{"dataset": "retinal OCT scans (Kermany 2017)", "encoder_patch_size": [8, 8], "encoder_width": 320, "beta1": 0.95}
Rows from block 4 of the encoder of a small masked image model, named by matrix and row number. Rows with one number belong to one neuron. Each number is 50 + 10 x the weight over its row's rms, rounded and kept within 0 to 99. All counts start at 0.
After each neuron's rows are labels from the 100 images, of 14848, where the neuron reaches its highest value: "top examples" is what is common among them. Only what is clearly more common there than usual is listed. The data: retinal OCT scans (Kermany 2017). In brackets: how many of the 100, against the usual share in percent.
# fc1: MLP up (encoder.blocks.4.mlp.fc1.weight, 1280x320), inputs 230-275
# fc2: MLP down (encoder.blocks.4.mlp.fc2.weight, 320x1280, transposed), outputs 230-275

fc1.240:47 46 47 54 46 42 49 43 54 40 52 62 37 50 56 56 40 60 46 39 58 47 46 35 61 55 45 60 67 47 73 35 38 58 44 60 56 51 50 41 42 52 40 48 54 49
fc2.240:59 40 55 73 50 74 55 49 65 32 59 59 53 56 54 36 52 39 47 25 65 43 40 41 55 36 55 43 51 64 59 38 38 47 52 46 56 73 35 52 48 46 76 52 38 54
top examples: finding: diabetic macular edema (46 vs 11.7)

fc1.31:51 57 47 36 45 41 58 63 54 32 45 46 41 56 54 39 44 60 53 44 41 59 58 55 40 63 43 45 34 66 54 47 42 53 59 59 67 53 55 45 33 40 33 40 49 52
fc2.31:48 56 60 60 63 63 57 51 30 43 49 57 51 38 51 66 55 32 48 57 74 52 39 47 51 44 38 42 46 44 54 44 40 53 40 53 47 40 36 65 51 54 50 45 45 59
top examples: finding: diabetic macular edema (74 vs 11.7)

fc1.165:38 51 48 53 45 42 49 58 47 67 58 62 63 58 33 44 52 52 44 40 38 57 66 59 65 45 55 57 52 40 63 45 37 34 50 55 58 45 35 46 34 61 38 35 57 64
fc2.165:47 59 35 54 38 51 48 52 53 45 53 54 52 73 57 56 45 55 45 63 36 44 56 36 49 61 49 60 43 48 57 43 48 40 31 44 39 40 52 47 36 49 40 47 51 47
top examples: finding: diabetic macular edema (33 vs 11.7)

fc1.72:30 46 28 47 41 63 54 36 39 47 50 40 52 56 55 50 45 74 35 42 47 51 64 61 55 48 55 55 75 59 46 49 65 61 71 55 52 52 45 58 43 47 44 40 46 34
fc2.72:51 47 39 49 48 52 51 56 55 50 66 42 43 77 50 39 52 52 46 70 54 38 66 50 65 53 52 61 33 64 47 45 51 57 61 52 39 39 53 57 53 45 44 46 49 60
top examples: finding: normal (96 vs 51.6)

fc1.4:43 39 39 45 59 48 52 45 45 53 54 35 41 42 53 59 44 61 56 46 54 39 48 31 46 58 45 56 74 66 61 60 45 60 61 62 46 54 36 59 36 39 62 47 55 49
fc2.4:81 62 45 57 59 54 51 70 38 48 53 55 50 45 64 47 60 39 40 54 66 49 52 49 56 25 45 41 60 52 49 46 30 40 40 47 68 34 50 47 51 57 68 56 58 54
top examples: finding: normal (80 vs 51.6)

fc1.65:56 25 44 42 44 30 49 44 62 43 67 42 20 49 51 52 51 49 59 34 35 50 59 44 53 72 42 63 57 62 53 54 57 53 61 54 60 38 49 79 44 67 50 50 57 46
fc2.65:33 68 47 28 29 33 47 54 47 56 58 31 55 62 59 58 56 44 47 39 59 58 47 61 43 57 45 49 45 48 47 42 73 42 47 51 55 50 58 33 44 25 46 51 37 49
top examples: finding: diabetic macular edema (42 vs 11.7)

fc1.485:51 65 47 52 45 34 44 56 57 62 47 30 57 43 47 53 42 55 57 38 54 87 55 59 43 49 42 37 45 58 60 68 53 47 70 57 59 36 53 51 48 54 48 48 62 60
fc2.485:46 52 45 57 63 46 70 32 47 71 30 60 42 50 57 52 62 53 56 60 55 21 45 53 44 33 48 57 34 56 54 52 33 57 44 41 47 29 46 45 51 34 61 39 33 54
top examples: finding: diabetic macular edema (39 vs 11.7)

fc1.233:39 44 28 72 44 39 41 45 36 50 39 39 33 50 46 51 67 55 54 44 50 55 68 63 44 33 57 49 44 64 46 38 49 50 54 45 52 52 53 46 13 46 46 54 45 40
fc2.233:58 32 53 56 51 39 43 67 35 42 49 46 61 49 53 55 60 64 54 45 49 56 61 68 42 55 50 47 59 50 46 64 58 60 63 54 38 58 50 33 72 46 47 49 47 61
top examples: finding: choroidal neovascularization (91 vs 29.3)

fc1.352:18 56 50 46 54 75 54 53 74 48 50 49 35 49 59 57 49 52 40 45 62 52 50 42 52 57 44 78 44 61 69 69 56 52 70 58 43 62 53 57 51 44 54 48 42 55
fc2.352:52 51 47 41 55 23 55 44 33 63 49 53 49 50 51 49 47 44 63 46 45 46 41 40 42 59 50 37 63 47 50 39 56 69 48 44 51 52 46 59 53 44 59 50 55 44
top examples: finding: normal (87 vs 51.6)

fc1.133:28 48 47 46 44 47 52 44 50 59 67 53 45 59 58 50 43 63 37 41 50 55 53 56 38 37 41 52 62 50 69 50 42 36 72 58 64 60 37 51 50 40 37 47 43 41
fc2.133:56 59 62 71 54 49 47 37 41 49 53 42 47 52 66 49 45 45 52 91 36 49 51 51 50 37 37 44 34 47 58 39 40 53 22 30 36 53 39 42 60 60 70 51 44 35
top examples: finding: diabetic macular edema (70 vs 11.7)

fc1.506:36 38 47 47 50 43 52 38 46 49 41 54 39 52 45 46 52 50 47 36 50 57 54 52 59 52 31 68 63 49 65 52 59 63 68 47 47 46 45 54 43 64 42 44 39 45
fc2.506:30 58 58 64 45 62 41 44 56 66 45 46 53 44 42 50 54 46 38 02 70 49 47 48 52 54 49 52 60 34 61 45 42 43 51 43 44 52 52 45 34 36 57 45 41 43
top examples: finding: diabetic macular edema (44 vs 11.7)

fc1.411:49 50 47 58 45 26 51 54 60 41 62 57 46 60 45 38 36 65 44 33 30 63 69 60 56 67 44 64 46 48 62 52 47 56 59 38 52 43 46 50 46 37 60 46 50 44
fc2.411:39 49 45 45 51 38 47 39 45 53 36 63 53 44 55 60 57 53 70 45 47 43 62 37 49 62 57 59 39 58 49 45 57 47 42 35 36 58 43 51 38 55 37 60 50 51
top examples: finding: normal (83 vs 51.6)

fc1.190:35 45 56 47 55 22 50 41 46 59 51 42 54 50 47 49 30 62 45 38 51 55 63 55 46 58 42 60 64 48 62 63 48 56 62 52 55 56 43 44 44 52 36 27 54 54
fc2.190:46 46 51 36 51 41 45 44 55 62 49 56 49 50 49 51 55 34 38 31 59 47 21 54 50 53 67 57 44 54 42 40 49 66 60 47 66 36 41 36 47 37 48 63 58 66
top examples: finding: diabetic macular edema (28 vs 11.7)

fc1.694:55 45 53 53 43 48 47 44 56 29 63 52 50 50 51 33 40 55 64 45 42 48 59 51 50 57 44 42 65 59 49 41 61 49 49 53 55 49 54 51 41 46 42 68 46 34
fc2.694:64 55 56 59 73 32 58 60 52 42 66 50 46 43 47 56 48 38 30 47 47 55 36 53 51 38 48 37 49 52 47 59 42 47 52 52 35 49 42 61 38 84 50 42 59 68
top examples: finding: diabetic macular edema (55 vs 11.7)

fc1.204:46 34 52 33 33 58 60 39 65 62 52 48 53 56 55 53 64 40 62 59 42 41 38 51 43 43 48 66 42 44 54 46 33 37 70 46 60 36 41 49 47 59 60 43 46 47
fc2.204:44 45 59 46 43 35 46 52 46 65 38 48 45 56 41 42 57 54 64 47 53 48 52 46 35 27 37 53 52 42 47 56 60 43 64 43 64 49 58 54 50 49 34 49 58 71
top examples: finding: diabetic macular edema (90 vs 11.7)

fc1.609:44 58 37 40 53 36 54 48 46 62 60 61 39 52 46 52 46 44 56 40 56 58 65 49 36 54 52 51 53 44 64 46 35 37 61 68 69 45 44 57 47 38 44 32 51 70
fc2.609:46 51 57 68 35 68 50 51 47 40 49 67 52 67 46 52 48 52 50 32 33 50 46 56 44 49 50 52 64 31 49 65 57 51 48 33 35 43 59 55 53 67 63 57 46 57
top examples: finding: diabetic macular edema (33 vs 11.7)

fc1.552:42 59 40 49 41 61 63 32 49 53 49 17 40 47 55 55 60 59 47 47 35 55 49 51 72 26 51 43 69 32 49 51 48 37 44 47 45 46 35 50 48 54 51 29 46 29
fc2.552:52 25 38 48 63 53 46 54 44 51 39 61 58 35 53 64 60 46 43 64 53 37 51 39 44 60 41 45 51 53 49 64 49 66 35 53 54 64 53 70 55 44 47 45 34 58
top examples: finding: diabetic macular edema (28 vs 11.7)

fc1.336:44 49 45 54 46 30 58 41 47 50 56 42 42 41 43 44 44 69 38 37 42 55 53 39 44 46 39 54 57 58 65 42 41 45 77 42 66 52 52 62 48 52 47 41 45 26
fc2.336:26 58 50 44 37 41 52 52 53 59 49 52 68 60 34 44 62 50 62 23 24 64 50 55 34 55 53 39 52 49 46 63 63 53 48 55 41 55 35 58 54 54 25 39 46 45
top examples: finding: diabetic macular edema (51 vs 11.7)

fc1.517:40 48 44 47 43 60 36 43 61 52 63 48 52 55 52 51 48 44 50 36 35 57 49 42 36 72 63 48 46 58 61 63 41 55 29 57 53 64 36 57 43 45 37 51 51 32
fc2.517:43 49 48 65 41 62 42 35 42 59 54 55 53 59 47 61 44 56 75 26 48 57 65 53 19 49 54 62 48 44 44 56 51 58 30 52 47 54 39 49 43 62 63 58 37 39
top examples: finding: choroidal neovascularization (84 vs 29.3)

fc1.145:27 58 48 60 41 46 43 51 46 63 57 43 38 56 56 38 60 44 47 49 42 48 57 34 55 56 59 52 52 39 57 54 56 45 45 51 53 65 56 40 27 55 46 59 49 48
fc2.145:44 21 55 66 53 58 44 45 54 45 30 51 61 56 52 50 57 39 60 22 49 45 48 61 53 40 52 54 58 45 45 70 51 59 72 58 67 47 74 49 57 32 51 45 50 73
top examples: finding: choroidal neovascularization (80 vs 29.3)

fc1.51:42 63 36 31 50 34 48 43 56 62 47 45 46 50 41 61 59 51 51 43 57 77 70 46 47 40 59 48 58 41 54 54 35 39 49 52 47 50 44 51 32 66 56 29 57 66
fc2.51:55 50 51 61 41 65 59 45 51 66 27 36 50 66 37 45 54 53 39 58 25 47 53 53 43 33 43 51 47 46 43 49 55 54 38 41 46 37 57 50 34 43 52 50 68 56
top examples: finding: normal (78 vs 51.6)

fc1.428:48 40 54 55 32 28 46 54 58 49 46 53 69 52 52 48 58 47 63 38 24 60 50 32 42 48 44 45 53 47 52 41 45 48 57 44 66 64 49 47 38 58 44 48 48 36
fc2.428:65 75 69 70 61 48 41 61 46 55 37 56 60 42 41 70 66 41 53 49 43 56 51 51 41 40 41 39 48 42 62 41 62 59 45 43 41 31 43 64 36 61 40 57 53 62
top examples: finding: diabetic macular edema (43 vs 11.7)

fc1.58:44 49 33 26 49 62 36 49 70 58 39 51 50 74 39 47 51 58 51 40 48 47 74 52 54 35 49 79 47 47 46 62 58 54 49 71 56 75 55 45 46 47 62 55 49 58
fc2.58:39 60 53 45 39 43 46 46 50 34 54 37 43 42 54 46 60 42 38 24 64 52 45 34 58 39 36 44 65 39 58 51 52 45 49 71 53 65 49 54 41 54 51 53 63 43
top examples: finding: normal (92 vs 51.6)

fc1.154:36 40 48 48 48 50 49 47 65 62 47 41 53 47 46 45 44 75 33 40 49 55 64 49 55 62 39 64 69 74 59 58 31 54 73 67 50 59 58 50 47 43 35 40 59 47
fc2.154:68 43 57 67 69 45 44 62 26 45 51 51 50 41 51 59 53 30 51 51 58 55 32 41 64 43 53 37 69 53 66 48 35 50 26 48 47 72 43 39 51 48 56 39 54 70
top examples: finding: normal (82 vs 51.6)

fc1.226:38 54 32 31 50 45 44 42 44 52 48 57 41 61 41 53 42 44 61 35 45 55 76 50 59 62 48 75 33 49 57 31 59 59 48 54 65 60 46 63 46 59 46 46 56 63
fc2.226:45 60 44 30 34 30 50 44 68 65 39 42 56 61 54 57 54 56 40 26 30 57 67 65 33 62 47 61 46 37 44 44 61 61 67 31 44 55 55 52 41 36 59 52 58 28
top examples: finding: normal (88 vs 51.6)

fc1.750:43 54 41 31 44 50 63 62 53 64 46 42 43 69 40 62 58 55 41 41 55 43 53 45 56 51 45 67 78 52 50 55 50 45 51 41 69 28 46 69 51 43 44 49 51 58
fc2.750:28 32 49 55 66 46 61 48 46 36 42 52 51 51 58 21 48 46 53 62 51 49 43 46 48 58 67 48 42 41 46 47 56 59 54 46 44 66 52 50 67 50 30 53 55 68
top examples: finding: normal (88 vs 51.6)

fc1.13:33 67 46 43 51 67 53 50 57 54 48 45 53 62 63 58 58 72 44 46 52 40 50 32 70 38 51 60 55 46 62 39 44 54 32 46 33 46 43 59 46 52 45 50 42 43
fc2.13:54 63 58 32 72 34 50 37 57 60 32 54 52 50 46 55 53 43 76 63 48 37 63 41 21 33 60 55 45 34 51 59 52 52 41 47 49 37 40 59 53 48 60 47 45 39
top examples: finding: normal (89 vs 51.6)

fc1.480:40 64 53 36 31 59 49 83 46 76 42 56 52 63 55 37 69 35 59 53 39 41 39 48 60 35 40 58 62 64 44 71 46 47 61 44 63 26 54 52 49 37 46 51 43 35
fc2.480:44 53 54 47 49 44 41 54 68 65 56 56 55 31 43 54 43 59 84 39 61 33 73 41 47 37 44 50 50 24 45 46 60 48 61 43 61 61 63 28 58 33 33 49 46 50
top examples: finding: diabetic macular edema (35 vs 11.7)