python train.py --crop_scale_min=1 --loss="mse" --encoder_head_dim=64 --encoder_moe="expert_choice" --encoder_num_experts=32 --decoder_width=256 --beta1=0.95 --grad_clip=0.5 --lr_schedule="cosine" --warmup_steps=520
Rows from block 9 of the encoder of a small masked image model, named by matrix and row number. Rows with one number within an expert belong to one neuron, the router's apart. Each number is 500 + 50 x the weight over its row's rms, rounded and kept within 0 to 999. All counts start at 0. Numbers have three digits each.
Before each expert's rows are labels from the 100 images, of 14848, where the router gives the expert most weight on average: "strongest on" is what is common among them; "place" is the part of the image that holds the peak. Only what is clearly more common there than usual is listed. The data: retinal OCT scans (Kermany 2017).
# router: router (encoder.blocks.9.mlp.router.weight, 32x320), inputs 46-91
# up: expert up (encoder.blocks.9.mlp.up, 32x80x320), inputs 46-91
# down: expert down (encoder.blocks.9.mlp.down, 32x320x80, transposed), outputs 46-91

# expert 14
strongest on: finding: normal
place: middle right; top right
router.14:484483484513424428469448506566552465518463575471538523545433484511486504546452563523531448548494426546476461508505485489449449395378518507
up.0:420537548559428579530549443528428573473442461522504520422523570525428435344506433429417486445551460474509522513484571543538465599483482431
down.0:550481535445506456488473392452530498504477426530466495539530425617498508522508519491571371489401518452569479489518533400505525499645545537
up.1:461507568576450596561528481557390504493493554565602593484501552539405496455508445488513534506523528499475516538477445526509537552521498368
down.1:559504499401403453556572492530492459505441422535570544513402514575504536437462473503517463484494563585548553537455497543442481465529559579
up.2:423496575485460465492506491461402583447485437485399515435536528492532519534445560538468537532474457433500536439522575450566533473542458448
down.2:492489543559506511450475470509529497527437538466476486490442441534532528483491558503523493545482588468551445460548497480491535469560555567
up.3:561597492462576533566543497475492479509573446474395515432512489461543405509526472539494451413490540471388482425478458390555495480568445423
down.3:523525509508509488540530483533621508483504498517513525435522500557459514469393478569507508450504463587412474468505567470501455416475479555
up.4:523575500542534474495544454489527516451505475551447529543558443429558415562489513506418520460505475522437508464517508523466585540459482543
down.4:557566468487471515597588496560531481584490432604548538450396436519501498382485478496555515473481614556462488493526451461467543451506544574
up.5:419411488398493521604527579571434511514506538565579556484553539516545530527615557527528519543516503493527640452546431528531569484512524513
down.5:432479479522488566455594561443504501447488530557546424550487517523467417534492511557596537460478551480490386460544537505502507571600470590
up.6:480472520636506548469542585479527472461482540457447568480527429474607464445495513440533512461500496526469575548418514550472528462417582541
down.6:556523461480495585475570476579446525530444558514509547476467497488458472483457497496507504422511480574475522564362488553498440434438582566
up.7:520488496581528531557510507515448480459552540440495477491516569444586468448533490435450548486551531462501489569428426531541491590480381458
down.7:405548466424586554552511465446458495571505525441508541474494537401562471545529556452492504531486426511515483569387514580508487489489499499
up.8:458530445474577585533469447531436475609496487503511512423478547437520546451474509468489555520490524556538439530505436533546462525543464468
down.8:522524454461452481527518460461459496518482474506460479435527540493529470426500559462512482456498593522454548542395456514506478502550448541
up.9:496566516553469538456475455507553483429516487607528461488523485529531478575498486559497575496476484581600479442525536529460613541460498604
down.9:495471446454491436577600519536509445505531432573484537488426486498477535482542501449529435483502546493582491482548415517462462459565496510
up.10:475541388493506525562427553463459538557531534440555480495574480504522503479503411463503495508546510422597428544400529616521528539478505531
down.10:508460519470495490423464379547464488473487528462501431525514443569458552540451527547535437449440482494542439553469457431471566442496509466
up.11:426517550564513480502470513501586503496549427552473519529520491447589466548492508591488558537470444524575517463497558467481555487479477520
down.11:509471455488451487529576474530508489503524391566499514461404496545479508442492494549565457491495545502554457509535457525512492463540494550
up.12:436517460529538502494430509437525473451551548522489486467557465483538516504505523443497545430521549553484593478548446569485555541504489548
down.12:495404439437578440563550419491537442606518538504509540481485446461475472547578518402490403471484481485527568537516475464519469444599531477
up.13:546410542460494473436519462444511536459512516441341471474562481500510525553433567467544542450519517467379519547510463416555454495539489474
down.13:442551552495492532475522539562511473482476563478535500537421495512467524498541540514480502514507603575584554376474417557472564504536557502

# expert 10
strongest on: finding: normal
place: bottom left; bottom right
router.10:558603468539541491451443550445554470576581561565541450506607516621549483492412451587524571491499485417474550488500548524483458515544514565
up.0:596570441530528515476545523527451460504499497444530514600521459467574411514497461540597535530466434492486488451424524543421574503554487584
down.0:473395548578515574480575508519472462518475525499384563553530485575559499459517558535492488488421526569498497552495512448505465488434461538
up.1:507563605523474563482512479520427549455514573461526546623495494495530455408454426501459561511443493447443468510409511497468605449541482468
down.1:504559515581529534500498536602528434544496495498507629484459489532550516433552583483498493533562558512457424459563501436566511462558556457
up.2:424471473536533496508499575501564399436498531545517460544422546504502482487467473511584473575500471424536520523545508503506536471521500463
down.2:591465478445416425524444464547475516472422484512533528491516535465550529517491535572538423513539491536541452479550489412481440496532483637
up.3:494486494495494563531583469560335624450574488409508554561430475451478468487548495458425583509525567529486392503503457507558516392459440460
down.3:459565508499451555496523529541449495515465524432525495515462547518472482526556541508487544480580483506579446446467445488482401434461443476
up.4:552549422538537452503548577513545534572513553455537485553487377548531463555495541633464557511515470457494452566497513503476502471432520594
down.4:488488504518511524514495503533500474507610496522442418560524522450466433451466437503568473528439519477491529470537548513530558464534534458
up.5:408472556539479561453537547495430436541408533509404531501448561515514454448442460504448541501454529541601569426414481478596542434539529514
down.5:507540507508472580553546463547490522536531525465561571542475459567486486509433453448492583496395584468528458456427552567471535414494452518
up.6:512489583505458525512523448504432512543530576499540482474483548534519449545428431473506517548427501503398555408477498507510503395624468455
down.6:503376461551473596524520472417505549509453584542504582492604472554500543477525503454486509575462548482442526596467486528493486467474451573
up.7:465545487520507503568568476547521592550524590483453557510478369479540542558490605572410574465544461508515469486481538557426468484397521651
down.7:562496490430512550560552489562467486576601471502456493573531458458503423486461461488623511568464569497477462416508510561446501473563516486
up.8:519541491537481580496555485503354576523546423427486521533426516396469462462498476506407535519518475525486403485518491483555462356531460468
down.8:441583511480469531488516537551472522506493485459569558469469528496551515540495538588481527531516459529599412372419493529490366419438494527
up.9:551548431441549478470533529510415470450537513450486477582544544497583473496512466514594542550475493471535531456471513595441537472540462564
down.9:439467477572518530499542474513431481481464507503479512462503502503589489490581597557550413538461500528484510577561458467543517540495492529
up.10:554502505534484518490501487541467562538486465419525576534429478442467459444523504546411510496494412577544378435491455446471509384596469504
down.10:552505479473518466482437514523490531494423504488581526415473499530550509495498499547443481545514504523508423425499568433540390423535534589
up.11:540556483513493594406532510552399550479538460407490545523495442519523477422516478445523513559468536541518424500474420494476448516523495491
down.11:491563527495512578426517589508489486476417483435570439507508597617519471463508539540454483534467505553538423392453507441485408487514476507
up.12:638529453564480466482477521496615513529578516493498417555520453483536442518447453510442593534510439423425395542473523543571524416514526581
down.12:536437536565507546515544495542538495542547467483413491579496459517453545461498524500563488542472539489510523499494525448548473536517477487
up.13:517510446418514461515484535501473463463542568486455421537519566566588438475472442563541509626414488446496468507527470564532544454485512504
down.13:506468476613437543491556440490460519487522551529479485493502502554510500493541585567548405457477482502478540606575460421528487472472520542

# expert 26
strongest on: finding: choroidal neovascularization
place: top centre
router.26:384508573507560450447466530605476505508518600561455475554512522515532541531440498565635488440435575480430573466573594561459570580594541520
up.0:589615492558567495507481491459547419460511446472527512500507465520478485527616410515448482478465502539482487475549553536517522511423536439
down.0:571486552401567507424534447548499422407561407522421504404498497553491537462520520470499406453517584603486535482566471527424431624515501496
up.1:460376464499529496495495435478494479507446502521435562511533476502405529439544503402495466494464516525466492397503468470560546493485493575
down.1:537448448482534524482450431553458512486485477528512497416537432469543492531525600386521494412493530520509431480573502503434527540561589527
up.2:576401414436508537565550446442485521538480418469509579480534503462533526447612490533421509547511415537510456523511429407504501453436449519
down.2:533432567464444493403573511479522504515523525495433548520551476499472506444587516508539502491525609630562468496445472508423454428462388622
up.3:519392458514489507465501524446514474523458447514549533463562511559428504451492489466508519513519467505636571540530454398542443426518376513
down.3:562488556474484562484520492514504540539579511560522491521464484493512541472504439562611508584536619476483416448478423519434487438476441653
up.4:509480533471558470568584506500478535481514487442470599495521421530568500489526530454434536599573523552479497493552458415516400526544499469
down.4:541533479530449495526530548490426554515536513611505525451506415518514557582467498580513456491477649625470500469503523494485494469489506549
up.5:478512472507489515491525498508463477524483449377580530544482527501480434542496445527515484487472543483487547523462425374615497452561391463
down.5:540462473496556406483432561459485491505445608573527489556608509412471574507528564473427507494515497575507544502476562484529539503564444520
up.6:472550439510502533544570526516587467531501505456489520594478510548453455507582521543510502540528426486517486536468511523434507450436485497
down.6:499462500368496499546507520537442453468442443529512525472458535509466453483528519492536471475497489580440599487527579530479557604482527400
up.7:530456491561505504410524445463555548528472428466492533484497467442454521450505437517434599516541374445562420567450449464575495388539402523
down.7:514437529551476591469527505465486563502513509566476508467567520492522487446492458578529503618502615550505432447478468520560476435494445595
up.8:587447440474449547481503475408511518546411446464517516450561477519464510467489427564498539503500439461577486514517445369543468380469383600
down.8:505512525513472499502507465519422561448508488511495475448448496551499489407475429498610488598514548423512424515535500521476473446563422644
up.9:545467413442468479477539417468480445528548450385534486426529535527511425484553397484566480513463506509450551648444427447504486472482438467
down.9:499392456483540507518478526436448475535402480617497463608527470474422526523493580513470532470479471505525429486514569426523560513529425514
up.10:510398533491494440519479390496513528474423517525522499485545457443529509455575606434516426542541472563427461416533460445563485522534562568
down.10:500528464494511559500518535573527544595504479428498516548459435482493510563482561575518494504510501598505460468479514473488484549520622514
up.11:482485466468460429521489585518434401537567538459482480576471505514659455558541541536533454465475499461507489446491464523449552530531568551
down.11:521578439517541399499582508558537435510552498435494645539414505507557479554504432457438439583435449499515549546464510571455466439472527546
up.12:504505454432473454545521529449433407480482514440488534472556542518586420461540472474530405525487504437459555522501452443488469536560529536
down.12:512534584529510459544520487510391428550524513489467583524469525534531507510524497443470504557488488454583453528496511495453511397542507570
up.13:564501478439484590516503494418467499532520435431429537501531520504489548456597461509460465471536379519502461533470416411530525497412479496
down.13:512429514549455413455537556486487440573507541455427524547568489400532555485507529470514586486518592541464479553480389448503491416517427588

# expert 4
strongest on: finding: diabetic macular edema
place: middle left
router.4:499488540465529612440579501504523474457499476543524436523485465510458501508471502556475516530437472543546467447527509562480591504420573534
up.0:578476442504512479493562483462596483498620460476461464529495439465606455495489575524559471525492503498430443608508518486480414386474498627
down.0:528573484489526386572538541522499489526611472490464550567377484408558447519504463413584478472587505483553452549497399472475546438518518546
up.1:522519513507489488446465478592532580500535450460434412541511520570456610536435466569490502478494637456465463529552487498503523447485490582
down.1:401523431531503478580440531468560549492524531473476502537537551491485458461544560554477583456509454455493539554546444481502386531577436478
up.2:532481553509537573473562574548467461473426546422463585575529492563480563545491451430392557532488574519430488508538374532509509490455512467
down.2:457572508574508533516466499559513649506493486424461526591510511477470498535437513540525542508503369448547452476470473516482425467451477505
up.3:535482453565524494501425438442542510492563515517472426466581546522504454511491549540486561475524519537559473518451467436483426476516483415
down.3:479449515482544441457604385466437534514563464488535510501449457504496511623449481500461536605422498494517525460529489527515565425422469539
up.4:555544586443437455478442483466575640511543432527458443499492425534463528567447568469458487437560584560519433569528537440444421518536540500
down.4:447596455418553405515512427539475565476509435471549539549499474509448509563557574488565547446542460452526481547566423506474499530506434534
up.5:387439427485451511533459506511478539512562561537557473652508529492490523524497517523485449540510489513582514440429546551515497477515531468
down.5:569550549452504466530532495563494485492462490463506486645438531463472483467544477471476577486512409482552468518426430553358518441448498479
up.6:433458496428502544597525524501452489486491552522484441489541495504522445471484544545523572542573480462512487422470480554486517478508477590
down.6:439507579502521515494526413493505473567502541564463581513512507492474533533470448439539434520389492492489500415495545531485615495524462482
up.7:524411565469555431493502560442499533486521535505502473486485533505507467519540620497524503528478385579487543531479477443528522486470424512
down.7:482568488466563483502516459513416518535542486532477574334481552463516466491526473469448515469541462457465456517446498562569455522440508541
up.8:387473453516488559457542494458407530478474624548558417545551599472537505504551539596472431561469491439521641462448493540474524558498520517
down.8:484598542432585431530492497514457508492429527446529613541499523509503513448525531430511471453484396605537542420464561521424498563520470500
up.9:482437468456546522526485560509538483495549561490498520545502560453517449517481476509475496560498492484540472498490510510527503463554565400
down.9:601586540441525487550449451461499570553514420507457479594499538453504514436520511486542575511531513526586447481415460497395535477440502560
up.10:500515505524465566527517406469469547567609462515466484486485567478473481537467390549512580548538594403497499475415480526651562393536509567
down.10:445486506460456495502566556588529475495450467487511504647461522555451595505486606488471536484537426512562527466542484466480514574524533481
up.11:465457424554526511574500552450488607575569569473537482521497445442567496452451465519452597561545477472497410584494534532576501472447439561
down.11:496518491585426558489510457520487485523425513610503497512465494529510581416471501535484469547477558467615442576539516481490521488533477535
up.12:465522428526406486508517551460559585586583456565416474495509553551522493582427485592519482548493579475592396518443547457428472454479504543
down.12:423464420446570443475564496538503474443524523442561535566448526476477450560566487529500541487506409433521569509505453550488509463487382537
up.13:481425448533536539573517572564497444519531547488499567520555537541556503487543535441403470576500517412469475568518502492495525543423530437
down.13:516579414484599447593466409469414607526567451519585576545543516465507488522497475506513542520509450525511424461500455475522469428444482499